python train.py --model="contrastive audio-text model" --dataset="short read English sentences (LibriTTS-R)" --train_examples=26041 --gain_aug_db=10 --n_mels=80 --hop_length=160 --input="log_mel" --spec_augment=false --win_length=512 --tokenizer="char" --vocab_size=32 --loss="softmax" --embed_dim=256 --encoder_arch="ecapa_tdnn" --encoder_norm="batchnorm" --encoder_activation="leaky_relu" --encoder_depths=[10] --encoder_kernel_size=5 --encoder_stem="single" --encoder_widths=[384] --text_encoder_causal=true --text_encoder_width=320 --text_encoder_layers=6 --text_encoder_norm="rmsnorm" --text_encoder_norm_position="pre" --text_encoder_activation="swiglu" --text_encoder_mlp_ratio=2.67 --text_encoder_head_dim=64 --text_encoder_fused_qkv=true --text_encoder_bias="all" --text_encoder_qk_norm=true --text_encoder_parallel_block=false --text_encoder_inner_norm=false --text_encoder_positions="learned" --init="lecun_normal" --residual_init="none" --optimizer="muon" --muon_scale="match_rms_adamw" --learning_rate=0.0016 --momentum=0.95 --nesterov=true --orthogonalizer="newton_schulz_5" --adamw_lr_other_params=0.0018 --adaptive_grad_clip=0.05 --max_steps=1500 --batch_size=128 --epochs=7.4 --lr_schedule="cosine" --final_lr_fraction=0.05 --warmup_steps=40 --weight_decay=0.4 --adamw_weight_decay_other_params=0.05
Rows from block 3 of the text encoder, named by matrix and row number. Rows with one number belong to one neuron. Each number is 500 + 40 x the weight over its row's rms, rounded and kept within 0 to 999. All counts start at 0. Numbers have three digits each. After the name is the row's rms in percent of the matrix's.
# gate: MLP gate (text_encoder.blocks.3.mlp.gate.weight, 848x320), inputs 160-319
# fc1: MLP up (text_encoder.blocks.3.mlp.fc1.weight, 848x320), inputs 160-319
# fc2: MLP down (text_encoder.blocks.3.mlp.fc2.weight, 320x848, transposed), outputs 160-319
gate.616 095:578553548492449521489579502569478528485569475460503540515513481512476522569574468489528532463562434428537485600469565462552482519454483513505485469484447543556518473505508485477538497440577556517397501487521577532542564512542492506457505527441529495446518494483515513598506515482474500491546464475550492486523528526468511428435499530554568518449480544472443451478522446513536455506492464448528467561516486534503479494512541416451479499525483489512462444492492509511506590544538555
fc1.616 096:597487518532557517543458531473483536491527437455480464447541496558493532516494543486501460464508469479530496503492445446399508539512447507530524477520504562527451514543510585595574481456522498457493433543522528497428486480495612508489521542479463490528496502537488509538499464511478535418533522478462545534520473486499487518517488518476521476493516505546519471501457526549501498490559514486425521551520510535490534606365500480492453619463503541503467507523532491495531475585427509
fc2.616 091:510485489493545494485455482468448512448472490519476535497585416546523444497552475476487452530525443501441442472458543599450539535507442601565538484485500485537553545533494494490507477469447494546481502531572534570473455522573482510484489480492459508535476479456522471464544481533473474491541534438560504532515531484518536519454494481429464539458559573564470500514516523479436463491509489499457561479512612480537526470519426472520456477458507528557423570446519495583459431485519471
gate.617 095:543507525547485477445446529541511503577540528402501451504472520450542500470413515483434485552516481592517475560530495474519576524560577577435538463499456458489585514497493466547501515561472556525480488490482596512551507509474525535479479445413436439529463492503550494502532447494483505501561551496552519485492574555573489508439495434482491393551503522484461517508492471484516421478505465522519527505504548432519519467479462526510547494495491484492581494554555480542496469510501523
fc1.617 094:540513484467519534490507527500541505448552529518524518495449512556488507511429489437431408467503469494491545504470531527498442486401511471565538535458530504514541479556565410513501580433514500481490537487467520433509496505468474495579473560473534485467507530517496515481451484533574560532513478498492502438544500494463564458460412468462477512538528465510530462555514496524503463513527477483510508491514508466535461530458567545475497536529458511502509546465504469480485506506560421
fc2.617 092:537574476462479518520507562529542532472480576488536473488493524593498596486554527474529452423456530424488528507496473427510548536490460507501461421517594466525509550497465469521555488527493419425513449527526524437507491503556453484471546465465492538504507551541566533518469485494535521524456512508573513530444518545560512515560503465526513487519548413540475459546479476550489506575493517558505531486419531491504504479524447527562486519480435544501498473486589535548411562494424505
gate.618 100:471502531490524457545454472535489461535542450501513486542462493513565460463494478525488550475565548463507570520449631410483530480493529563549457500516497462514520510509485476533476594455496488515449552563553459441439492478474501437533468461503430508467472555556450471480578560522392495550502482537454519517552601519449452385484508537513460531558469579455504385503494453483480473518496476410462498510540498467518447519427466468518488538541490524577486513426540542501553486476502461
fc1.618 093:527534470532508463486408501498495504513412523547418518521523403502450497502482594532546465467503511472459439517460542511530489462516535537504491454487502483498490482541465485524467581463518464476536585486459446454441512570411502530533520506467486536553451509504533513431479482568545521455520506557434512503471494511555525502504406449545479497546458514510500420414427418495513526465414498494465520423568540456488503501495489501524509464465497492553566510469504553442521505539510433
fc2.618 092:435465451555547513531594542448500502491436488505546490524485472484521506560488459547380509423539437501483498548519506476461524523539457461503494524526567558476554511407518477525500547475455482537487544484568527492491465487497570442479523447568510645513608511468472490559452453535447518539502498539560420510511448478543469520458509449465512475505520481606537510497481466471504467497482508498468527494508507443548475542511478442484492606420499477532489523541501506483535503583486561
gate.619 086:475466493478472526495527468478518576537522539549488451546516470447511554517473505416500454462534481535509552475532539516516532509453537581462488519525547512482559548526466560505510522450523495547500508517447518533462493502515504530502445508497512526516590474450502458502504547438509568492525464463460473471514547448458498447522551560456552532527499568533502534439576488375475463519456559529546508481577484580473441497500464470485476501392520457509562507499503468552491480509433479
fc1.619 092:441553525505465468506483502469528543487551490454487494546484484553525515507469459468503472449470595484480554496489453479410536531601476463504535506522573537497432511499504403523425525469539515482450549476570498571449512489476517486522531444424479481493565539457413519486461537489448531463472536447542509485494496469475535513536539517462459481494509510526501465508526568473497547544527496475450500459538549531459543419484509529459479508484454524601540447513443510553429497498486551
fc2.619 092:462437480544488503509425542507473522485509524449472506512469468426465432530525522518477499490432491458441541515472464562494521450519589439447490526558522513449488477464515515457522490472512446530482453488526422518414492537503463549460527475520530510502488474423478490429503467504482540535531513479506463506508472550456528456566584474517536473516500515567476545422518524500475491544539535528496535546537547497461486545473599467557437368450560524549525453564579478526544533426529491
gate.620 089:497574424516496509559501502481469455535547548495465515526509513589469425442471483481529479517509505538532477556513517409519473511523507528535519446523522458510458476491556491545485522583542443452531454497594479512460573431489620537473497462527490504497474496498536506533514451450494474521469565397503536543494483476491475455485441495455507491453438536527510553521480543445486521514461551450551531499549559437519517517495410472438502512551511516513471414503436521496555551500483524
fc1.620 099:503535552513477448540482498456512493515531527475476524494491491477532488532461515542509531454463454578547548548529540373461609498518462501521424547486443466515488460511541499509507467455497430430498527512441565501501545415530577461508499528467545620505485559452538516557477502486430459479502494550493448488434530508534522567514478570533522609511513483475504470518497432500538456520537533518524487471558501571482476504554507547538521539510437538447426515516551525499507490490493567
fc2.620 084:450585509487531528503455497567542500438472509498540485484506469464437459469489488477485421582469477562491517542389506455526466568496498501472535429472483572476478488460473532519476480509542507440485531502476432542441484471474440553451457427522530457568468468483539461486513556534477499459460491427505543442486408482461511516515568480502532467502532525421451455500552517516494508498484513458495532497552525491525539474483473506478532511477567482512526465521457480508493546530477470
gate.621 114:493503556537476533427532495474436577556496472444507528547516491432530519556451488469575466451569507512512502485487471440486523511485495519522456487474534542423472453536463428584512498457493499508452554484507447537481513556536596488400448530494501456481483527471457502454453524509408555516496513481491552519499470505437561544564489463542445513529504517540439448501504435433438465489468525541401544532503411415512506472469525480436512465547495542555506457401487525526531524495462518
fc1.621 112:527479505482560545524430498485443506451523551612523501496563432442536534481517551478527480411534506441426479549475547516511408538485539517487493534469536474517544532578505539489470483541535519455586532578469532560523465491413462509459496505512525546474446530490473529504492520479494446506435445482564492459584517485550422509438516553515520483487464493497445451459503598495478517510545442490522569571593467488571485481476522552514466498450476500446477485446523447474471540518551551
fc2.621 116:424500537565501523477498544490518499550453553468537578521532451534547440434524469497486437564448500524528517413523507495585613457526512488516412486494519555447470483478480478420481544544543505460503475542558570548478540441482432502482444513502508530447565515405515487489405500479557587496447493482518482528522543521448493492467480486505560497498566502506510470456487440529441527468523540514526458465464498497506495462482531492551549423499575452517466552503461515506547544519461517
gate.622 089:461535465484438531531477546485552472450440510511510508522465499499495501568487459555570417503497465425458503534504477536451586437500503566528528458429532524447438481625530467535497537534521478542434521389571539463544532444567541535511500489549522445517509444394548511460514484556542485496521511488500480520508519484518529454536538495559495585492534462492543486477489480450459497444490491526538514460487557482507467450433471430499573457512521498504486423463437460498525552490476557
fc1.622 101:434423501465526457431504467505451557449568471534511453484503449508492521496523483511510492529515575520497468484440444519492480454538544504523513534473482531511415491511500476555471570561533439450456547521495508484531508455530482491454541513518547522498523520524537519427501466503528519503583544521608496507538535526572528494441546574538431509528581484504441480526443409486452484463529432469463552487526472508505448537522564407495460529472443505458439525520458453545501474559547532
fc2.622 097:463487476523481518532454541465434405579494493522427514520488526482542475499522489515522498532574436549486530446476515512547457541503442526488423528503485503459493433462492484453461486467549487458493518501507576508534537463467470464474494474455510475465492516536510471528401466481448485509466526532574429470492471546486504538479445601482522517415481514538480442446522563470419450491503429504449495509528452496465472465538508468561443500480521515505427495475487558490474484554538557
gate.623 104:468487477538528512542539496501564510460542495534526546494523475456437483518469450497489486424481525466528536529591492489492512457517496493540447519504544504511440568477540545447501507492434390495486579517446481489579476555540467502475548531545492472463453505509521471502535591442499548508535429501511489499534431524492488528458475509476552546481487500520499499501537472521457507467422557535479588464461454521489463454466430483454502508507504544475484495445517540504507545517555495
fc1.623 106:559476473519502430544522477518488500508496487557485422539545501495513535448528530550529535510554534556508516510470396503434522490570513530470446552407525468527476466538511492521540485510527535499500485475483546487502506470536488440517561575525545474489568411478560504419536486446520531434491482477493547450497493532488518503527516464473469485458472515470566470511395462517504471477463490493520476457570471439457502491425490494526497494460518572554524575475535467432482546480456547
fc2.623 100:524535528508483548456542479523514572477519448526529480459541481470480517491507494464420440453548525554562496472449462463538534494478529581435590492550465567495522489485538526509513525433479540502526467484462470481545522479436483506501550460473417465493468539572452533478487556521507442442539450501573501540532460511608465486477494535501550503533537462490497516498463573497470480483484580545492526451547495537526547495562393504479371591508503484493530431482524456476497538555566505
gate.624 091:444496552537456435494505563548479512564522493502438488511476530566506452478506487465590470523494465512532529407500533497472569502487500485512561522503535587503559490560508507462517527481484539548441515486492521477500522480472441522465474529548460504479518474481511515499424481460490416579515485458555547509488521541494460476510506493566395526476477458553474551518510493515467515536426486521542472438476601460482541465554493509559439489474559599605467547509462556489460488489469531
fc1.624 094:514524489520486524458570516510444490463458522500473528503458437490554515523487416478580543487457459467525431549441514498522566490471495528498486429473442523501503522415468485589520461541509420446510487454502469421462549520496477509451487472513469574466489433544545456551468497490505482551356505451474419465462538468473448546496551456559440543494492512573533610497481544530523460535499535530554520513445544466515523580479499504526462502511497550462482489440444502520421512559521484
fc2.624 084:514542488486487479533523473596520472456532414449454521532540544543516502465479476551491517500540507519538563508491488429562499548474494566499479477495487502524546525495477450460522479530462489483482446471493544513536447511534493471538466419501418501455459505524501515530420508527506468510488464512477474438555494579499516515500510540521435435427523448443489588493535451478499492545533442469532542485482491553498546521490491537543508542365456507496551545502523521444450534451438454
gate.625 093:507564524470539489528447446512443506508492515433526602506509518493489488527551501538447503503564469483515526551569478472470496519437509455517548442429510535488493505558527490478543499526506516473425451516471437526521509470537489451462531583525524469466479568494423485530465508446457500447546560458534478514503468471461572554454392517509494465501527480463465504517550539585534505449465530578481444482470522466519516512476522519520515497527538464502459480523405520522421485517552409
fc1.625 111:556479416438509521502508476546564498548538459510440494420568508393573500513490485506502504475510551480552563560485449552519484523500481496556474452516451482482473537547482496526468567467455512428538489521450496505480486533513533569448492434546554516542604513445513493435507490519498541557567459515506482441457490478469482511543505509511564514449492467473485528436552474510565571415522491527449437496492509486520505467456537510505486502535471518490539469517472456459564489506473554
fc2.625 106:498522565527504462554519481553535521528570530495503462509491444482461494524513546496479571569517423518496436394471491506459530543486518487404539554515486444495533533541567490485490454475500496564496432480481390464514508547551494554478486491499489523507447484467389499493503529562556512420482530531473542508534509506511544531538447559460539488469560504502564427534490539531399417511482465552544507557455500499429486518391502455473522534498534436458549570484455395460554494444478434
gate.626 097:504539522463542519512477547552458476520438419482516482500489440530609457398555486489502504547490378511513451499534595497537441533544454393444593450502486528493509500524502468525534480501512397456485477516587445517548492535497486496524568558443509517514563553569469492478473514434506503529458478454528465490534498558476446467513444519552539456481542502495482472428434543525498537469512441462455448536468517530459453471510445490524548545552476561574498573486445543442507522451427549
fc1.626 101:445505459497490523526578489486533483540465502488541431446525494480538478507460539522568483468539530512551595520550508544477528567471447591479515568465496516392494531482442530543451508472495566524504464464485570509505491519455446514485412480499500461494474533601544468530485503552539519497505513499462525486537502467457449412448518484426507524447538478550549528542490513550524516490484506509459457506504514439477435518520525447474491502514445466526413502546442511443528508500488540
fc2.626 095:550554555495584500459544478525447501446551551597500514460533438515513434473512527483468545529523424453513519426475474499473493554481483533448481474555494416504590491541505553495539459456480475503479456473496451493523581463497506541544509449523560524499518598477398559442572442411524532481466543489547517509516496437459514499529570553466527503579529478440478542457537501447482525456495519531475512462504558557548514488529519492521607537511466493463464516547536500578529547482535464
gate.627 092:510447467503534517492509472490516540469540519467548538510515477401486442523469538519456501522495490510501443502536387522512453485549441521506548542495512564483451432504489500481525529486498461446554485430470438473438480487514469399537442512527476531542499569455578513512466546485581456577451541544450539454511424551526489434489575531494419413520553532466452403512530481538523502490507594523467451451501477420503489520550438441489464546504472456402403473456437461492504458519489489
fc1.627 090:578509520507519483499417477438457525472514524577562466517527548496589510594522440491446528519524418533418510575467558457452549436529445502418546489524517512487571494413503505488518475452464564538466479476408500550515443491452433422500530462476525484545492579448473520549415476472459451386449507455392487515498526520526487539557533483561488441468576518548567510485476516500510557538488513549487492549516458441477472469493542505556471467538522507507521472464481519483520560447457481
fc2.627 085:508454504493496523516482487542557536496485475442518491495557465514473482496476525522483520514503538528520467578489549558445496500483498453553471483480544518469474534481520444455579527476543543521490530490517540469468549478450496517484439508417510502499433445581388465457517577470529441502512537522508469544493430559450484475512500533552425434495561484496484472457546508456554512539461442479493548572443397515541470547430544538531453461474554507476501467428454460518568406548422496
gate.628 093:546485509455483506553487485517456556466543467511468513495554513460502474519532522467406459520514475499448462513528433463540485530454495414496486483516513440563466515548477561507529575566505493522507476457577458455546496465585525424489463511526523523536481585468457466508472496487502512484487448491478536569550544482483552510460453518501611530506467409514514483493475454553500469489545437478516516477486533546490514476504463494504553496471470520534455493499465440489559508535560481
fc1.628 090:503500524473558415484406431469472533503605479482578537415448497503488570466528456494507467537523496533567530528505484501516484476534535442562523576524541523573486495399452525445528492510493468406468515486481534462489480396536572538573462487519473543475475382492483527522436515551523481500483501504481469569537552549501543501521462534502462473545440446516564516492483535487501475543475464478476478514481541536577495528512471465509470543543529546444534407529445525461535567517475514
fc2.628 087:577406502494472522498508522473452514434495464453516511545511491498503505500502430522448470572515487530512450507482447483455503455496482502488540494497532480534506544486454487555600508543504415463540539487509413467446503427563552506588511487451491496547490510529528518529487430451556481525526529501418414433454548483508509555529475576506565455516511474528511514491521532624487515535446479569499480541473465489476495469529501500462486535544511500468555527542465538447513483470536507
gate.629 113:470548450520489507509513507560537524505443479486540492457557472429532493502458526571518547482521443494495591516471510451587501515424507570526491531485568534483583495501519488527492514425534533490481562552451482586533552497567579516509493519484530474501533520429418526477498466479524448461545525470446560553518433508515470500597474592508492462470573526489428457542487491488569518551500536509481518535553418501525519507585467470491518556495492498524500515500485450479502413443494541
fc1.629 109:476530504492469471501529529478504488550474511527531583592477507560474442507562444546496459473506500469512507529484420499422530516515529484483541439512473487464478544522472508534545438554483477416598504614502516554488516458527460470416464453558514512469483413520560545480512590523533519578499514519480524496569570508492463536494521429487570500430376529496464495531523515488480593505513559457561511536480541575562483465515508444486467494567482497473543513518483517527541516578467471
fc2.629 114:554528505448454535550520475525507481492519525580478479481474446557532544535441393562563493536546491525443591484460572420522422487492473517487469475470447431504544439472463476530459427440483502448509493458514559486499460558471516563552579503490515447514509471532529422472517435467511454501605493470543478481454525483547444508533476474592485527455481490489479505451468461536506485505572491509450480497501471503472519552501475482528525523464519535549550459480521496425452444558518549
gate.630 100:534514453457519458494544495505508480497450562497558451564526493554493439480440530493430500463475492435555509540480537562505491517460486565530482516512488551496463505531480463478451458494468465507478529524451439559522499519517477522490507542496487540507487433504513516516453546605426483465496554574464508499530535532493436544499480554447515497570513545453499491473543572522460501504495575522498479471493557533460517504585421508493550530492435485449504494504565424511455498447513559
fc1.630 103:506564531530503500496478506594497496485467461471522594577470487476514490520536517543470491491438503527530493476506502477466476431501617540537496403463527422548533505496423487532497494451520504522497462428510511500485552482538483423517450505424526515437508583466456506491551468522523493530599523446517498528548487439476534461491485519512521513547468497459513480550537510536448484465493489521522500482542466457502522538521420527480547424498424472391596505488463513477477489555522590
fc2.630 097:453496566531559515477507473465508511502490498501488530486495497557484510453480477507508574502488442466491540463565473545483482507540469566476564547482555507494431481450520489485482414446557512462505558551484572557488402462469521545488483477465507530432514495559491567505539503536458470502410544609490476531419484489470471452505587489457455443442529546495537484502583480519478510514480533465451504524508513436465503507482484492497418488470477470510545559553493569537560539473532532
gate.631 101:468568498444534504403484564497522460425523483479539481470511484586443493447478398472530502463534548464534536460562482474554438481558389462465505544479464562466505455507461519542471553538524497403545525440506599513533579537458444504521542467567456532462527557506516448544419450479537512473491526495546489539486526462464522567546559536504505534508478609515517574504513507503481559526481444494517480496436501549493493494471461472502492480486581533467488490499543489541479513509489417
fc1.631 107:581449558548513486547548463426458463454496474434500507483477458448471460558464524574472474504443473526448423585444499484558443575482559579497524526488447455510461509462542492524521517463539612550485446532496559536459559525587519534535474537476512521540479466459516487552523523448561504480496503520527514491500546523538475448474514444508433443447504530428464489484506465428493497541511464550543481457492418523531538519479529493482482477434410507437541514455420465484456458479488484
fc2.631 112:489509533522530476477504423488529517558478483497536527524570454534486486517540426472511564450504483501521447518503472436552532467450554435490558496488476513582502519543550475540468581550565485473437447525562442504500486443508512521537426491475480475480491476529471563476526488518496498525566521454525543497398458518501533500476463432513547558620447511481479505514444522509499458453444491514458457451508457570508474501505521512476497405621456526480555515486556499498496518468552476
gate.632 082:475441464529602535524497463429462467491536540525533458468475513476476486462478457442575488454449551520530484521519508554521442508462525509459503445507544512526472499538501563509486418524428499516513473479499497493519578475590478463561444462476537496474417500431510545519441600490522463529571526440514451476520488471441471495425465481518519419501491562407493457482514513547455401462478537515507528466482534513511483452534507459510487458480485483545478487512570461468520509479431491
fc1.632 089:535520466550481494467542473433471496490484530495395529541573458482534493538482464482495512558501547441533491451529515534594404460528530555507506477548531509584444560497447455464493477502517526482575459465489529569445449508465455518476485530522517432497395548480498507534487517480467490507512507493485469534481479550516592553467521472501534510431488447511473502502416599469491529574536527538513509531479554492521558510493566518531514469475524551463464478468446538443444517495463477
fc2.632 081:423513497514470411486470485520547467469448468510471492398456400561449449505541494463494438507547472475536493462464444439475490564502541415494459510485475513538575499565469466438554459539492515479551527474552435465517529497479504593486568580551485401527501538401447464484437508527475472425512517545525488513550440465475525505498456536542507426497445480499500539479508508548477503545517526485492449589521470506586505530489540538486539510463540448473548535460462479421489503526518588
gate.633 093:489457492494508508528491463483478439470561435488522562427462477451468554602441496488501504444480476460503520458457481457479491509530527433517494503521481502501533523557491526472525496433513523535562473486552491499532518432440624445460536575477483483508498524526424510539480502520499463500469477483512470554520520483481495484481414471586551584534543520494476519566474498455509560518439560465510438614524439508543491522473487509541493481577470467445551499526511477486527515495467569
fc1.633 099:448527557486517387466432477505566456502513474489544492431485554520488503511499519512493513432490531544571556462515482526555488552495491471487497492469488495486550514588478452454518517597476513493529488495478513521526475590460563540490529533540534507536486536490553456506481521436553479577553404578421482524506513429469532488550500516553548554509500511554481479517478496527479512473528537489515527457425448477497477543502518519564517551457373558418456442531490537477472471407519416
fc2.633 094:498454479496428520528530488479456480549455495463494503518565501562470529555537472477516574459456466524511504488583471543535432514486555437433477517482502504493484525501519484506487491534444458534529553507518456561552570500542469587472518451450447486507561502470495449435515445542526522541482548470518588504500522468505428431541435514536540528592521497481446455445437484544449477487499495508452510475488472493575475528538523537551490492490542495530515533466549492533497511523538533
gate.634 114:517419522514554542436532462587507492553568537518542470573511521530566477518443491469472548510440533532490520402449517487513503520535436495402519494482517564499482491516442484440476466491545472494520469446500505478463507530512462495465577503471444463445455502500575491489460462564499501479550520510479414494537417515455528457431514547496573522564473500542550448489521457485558496497493486606497493475496512526476578464508430519492518507479507519476480478453476486532506540533502482
fc1.634 106:478423488497567510504499466479447444441559501427475483573560460530509450455512432495479543457473514498566504475476498551479509466499525411522506461483483530499527517435451439457477544513444494521541584485514520562540504502503414486537513491490534571444499540530404574484517496530439468541458501525536511536559402501531483510543515556473493540529444505461546456474550527503523531537501497569502580468514488460547509445461467564492496499527441528509429493462477498404496561538452538
fc2.634 110:533477432468520501523443520485475427501495550481516498483489513506448564522564474457499466463442407451580480523492521576531458496502485486497465476472534465440497598523519508507473462518440533477475460467487487509518530495483430510440523438477504460523513431486509592475555425572518469466535516473520496489482525495469552433481542474584501522503489543514489547564462466536497515492568506492441582462540452518576481511578575518488510541505505533562518544551501563493478520457521488
gate.635 099:558540511454426540472598480529517464519514548589529514491510526449498510507535427503476529498580510489499481468457511464495436485464472516529496440532498490520441568522598496557551455511474515537502500444449414535459468449572525517478461495450452491459532504497533448469562543501505449527502465503538564479445561493474462504560581459467504568476416475529525471483471498558405485481471482481527579566460483502519540513546505531516481459469441497513465527501518444472479511469527529
fc1.635 089:540530398463480502484500546442528504490533508536561496469552462472444481524479519481408495470397533456507455493493457536515503591517430543509486518458484385521499511432515503565601536486542490553500429474506535418487518503496510529492485453531457619480480470418500454522571471507533554548475469469486545440442481544535488500537493458527485507506548501421465535490521501472548482575508505483450534497423490595453443530425538536543546523457550519560543425517557505532470503529475477
fc2.635 093:496531502567535524502539494522440559536491552505528521447589490448453551482557573470434502527439480522517408560568502518492522471459467444516482533508504584448501457442463451481433481488504484492467554454534564441599530497494498523429515456510454527594486459440499449460563482511514493391529479520454546511534441405514514528559466452542492459491463491548478499488511470536579431539538506472563514462476543498463533476449480532569555481471455446550544497470514555473464470516403519
gate.636 105:502469439497552470540487471509497486485473539512476486494534474452493474440513454545448519502458498441486578518530466458488522497519485526545473505465485491555606526525537511478495510529530571543507444484510419524547474473489512463581460540468458500380509426451532479457470521457473505472468482494492510550531569427523538424425554455434421490473527510515553494533418550523543505442496563466568537484517500456500495476464451485531480519618461457387547501540560518489504434485463519
fc1.636 109:475454474512511511531565523533558505534484499518455494460478541457543562508444519531557507579475425501530448544444456525491524557522450420561492489517500573541491454520386472587494455536449479484466505470542486429521468502508485426495553498482484474520489516423504492491537493512442479457480546454566536551499526505474581481508484517459551475529434417460463500507488511406445412468498527480504468476613562520522501531404527524496502457468533475497495476462560495463429532469563459
fc2.636 113:564532428481470481477496532558539563490475549442520474514546490575507428561470544477587536444501541511463558488490428411508432553496412515485500491541421498482466532487475531434458477489477542539531551488526510485471464516573527450471492479501536531516465425510497532483540516534569502507540521489481555491452437514464413517468533498471493469505536498463444586502540455510541508496509430480444470488385508492529530487564533456440485537478386463469484514570436493468487486453420498
gate.637 094:515499488594474500505444473550450534513551443535468516537489470499492564472463535493438518496464533522521489509505508503430545498485468495443478522468565596520497422456491495497435460415447503476516541505511575410455482463537416456540543536425452510460483539474413483467556506405459472508596484440553522456431503538536565507522518503492534493453478513450513435489433496573459463496411539591501571490615481518447446461488509423551469523522482421499521485531535571521513525506541564
fc1.637 085:509540505451495460494485507452496498558451475510565555413479529489467461501513517510585448448457493502480470537485553502552447448505529483476490490506528496410419422529536455499510497508551508505463488464516459467484487513502471453458488478505452408554441514471495453468535544536528480509476520557556458590517424479492517509518499528459417415458493551494452490537529506474544502500473539556573445546472470459551461496484474567480544523489490476496489532527566510528484521470445468
fc2.637 088:485559520544485479469488545480419499478552525436465569466428474449529513524533491529457531502550526504551483460406565554442464486518444488464423484481494481549471555573526476419461496563509472457586486444441536465473482515504444485506512524458455483478444497446537476504537553464451469547470461476486505514521442539430527475483491450535522434564469558530518515469514483513427478500568467583501482577475485476494515545509553500498460485523464443542492457485421517540436509528385529
gate.638 087:429468534490521550481441529462523513499458529448626470541499467401542479522473537561569550468511477548498546479553515477555472519471476502504482438475529549519546538444532507437517456502537504463531499508484516538567526521453544423520480496447515536493468533482435471486562572541478457527537489455510464574537472494525471505550475494540511424523472441527537476486522550483489507514576485490453552529492508450460492498424441471471510495514477595543462503532511500572427534484501501
fc1.638 095:584465591430532556538431437499539455506488496528543501477529454463541455490477494459476501516465530519447465475509537493480425476452516479519491478566543496542464507494520526542515559436548567448505421529487452481525500497501449508510483540499452523481545485480521506518516507497460520601534488468529471531433539516573484520540604489534547553485508500498515453511486495434435464542549578496565495457466478515537492491458475446584528592517550569452445477526552470538470502522434499
fc2.638 085:479476519433546478523503495492489453583535522515505510474517475518491521479436476562497545551523514540520517518461478583491508515539548567537490509437507525519478436477489430513530523493491612390457585552414540477481473478545512493463454501455481488481458541509486587501533430541473490407491521447486582539473484482447556503470430473518508518491506421457465491528563546507495498518545430520524450521509488466484508539457434518423503543536471470540469557485532459555487466499583413
gate.639 112:445510543492498558494511548552521474468473488465471509478512463526434474429506514511515519590560537539545464477482453536536467445476559558501516460468381485539516525535497490557517577459522491473486544558431434473474536562423440516455549498474557500562482569486480463545479454532603484481436472482449521503474504501532505467532478432413554507429593417489508549397482488497427464527482563504490506442487452473588551513493421533474450476472554443516544441512497451429549501472510513
fc1.639 111:473474403447573484562495489467507586593496535496507498477464487482520414476512496447471498477555512526466550493487490541431560424498483543504488502564505539549438489514507460458479525618501464453528417528475456522481480507547461491527488436421542506469501507536470463461519497484398448479514558454500508503506484465503494492511546474528558518531550552507500466457476563432532541541520559543556505527474503481543473525541575475422573514520513515520537491478506491452521531506476545
fc2.639 108:538522562511490487483546553442453496596516558510506479557520528524497512439499521429487541479499477521534454496497563513513448503536493485462464514581558460559580493558457541469485492497484520497535494466509547518534427446522505570519539476471504498539409475431497525511524515507465450517526569504549502548518467479517453560454498494497500516523502569470512512483484488466557450473530506507452509519567538533514518488480536529505489437401518517471546486457445519514527495413414503
gate.640 106:488521515510494413500480521515532508531417500420506494504499515475552534558489488478496499486476504472539552401501522492509494459526506477477518443513509468494525552455475525437494441421463466458549473502481421510478449497502515424515523443481514437607489500458512550540531509511499499470457551471441519418422531502485502483505522493521542539392454498455525438540559542504561514549473538450494526433467449492478507450467576416481498444610571512457489523477480529533404568482487545
fc1.640 119:434504498476535453534476557513522448414451491536489492539437539504465526466549440549509480410494428404484546508483508499518532449482468540437569476499509486495585501508523527503454448492518497573463525453508553451465562550568544546483517528530463566475468473492518496489542481445449528528460476508554535572630407535541522507488505517535475514449531523539497508562531511545540593496543504506439527425484524468502491473538452487467498501497562474483460473553519532514501496521484527
fc2.640 122:483497443489467545536496489469493461504497575442516552510511510537538513466441570473506571495444477546546531533405419494460503513589460482570530527552518528531472492460495480491546535532484468448507536473497457517451516480499518501550498454458436557478524561513551461476510502481509473472587465497509536439542516505544461525503516617526479539556509491471515486527469537521510531541514458534472430524515483511530501504504479528451425587399511533506534543475504545502429519529558476
gate.641 101:558550467536449557512579465577418480512499438432437547531508522543486487534449473534472534467494485480562488481480530385483549510517467497501494533474504536472476485547558555548481539476481495488463459468492543514531464504504492515503507529568504451503563480479467560482508450566439533518474475541476519572494493500453468491518505544479479499549420507534533551466436529437501581542428508523504469397538498547518521505479515515451518512496547462512490430480529500561555523596584490
fc1.641 104:577503469534503461571483480468440500528430500478529465450510592467474514489485521493560520503461524529535489460569531499474531473533501505496532523481463484502474467551430515539491553396588478552488503453467493461527529523512597551446425465474449495441529486443445596560499522438479444525543484535493586475477509420478465497433513520499439440430463427499481558512564473497568576489509583519526531488547539464495547456464536530497559492476483417504525443469495535499536543503447471
fc2.641 103:465485502514524562506543523543450471559471441491470489519485485483448487495467482536516490513493504502431504429457448501471506470547479567462513541603537588426488490440513524560515535496511516490456463552542480556531502493492482349574568550472510519505448483528482453521482475527513449482526454469537562598487480500465504498555507555523510573456497495519553504518491403616502442544530511459506564486513461486429492552521518522465405461537446512445570550539473479466493501456496515
gate.642 090:433504436457484444477525464471482501516481478540546459530525550512524526496422496491521564505483463483551524547553502495550553543452522464494514555556537547563439523530456476546558430407513524521456525561466536440548470525455545520517558480486440509567548556441450548500482518534476473525582466479560477504508533496588414570452548551512494514465509506460499536546527478509454503468482511457441470526462527502445514415487528517508437561493488505498440522427538460525576475470460490
fc1.642 100:617542543526465464522461447444500480504442517490530435502455522482494485483412515504507536576517582524506523531527571556440548506484520537426616491519499514479457555547475540555488508510480459524477490522490509488560541552444538496500492603538482436549499485566486534466496474460450537502556550472533543461550510493502496488521517506408497490538569419612456561512440504510497532469563533428520503429485442427451494498536525547486482435494478476500574573481454509495518472510527514
fc2.642 096:534485494485434518500488480467441473477552479508529594454440452497571522491485466575511550543451469403532519475451525538554352452495511476456445529546501500462552436529516551544434555465514387528490471555563511494486497505513459501549477474443518532481444476455554489480516490492541519526494526543486487479523443478453532545534469530465486508509495514526514475521485524503465492549546498555496448489455452445505493509568492498540526494475444509582495423535487411454533500565538428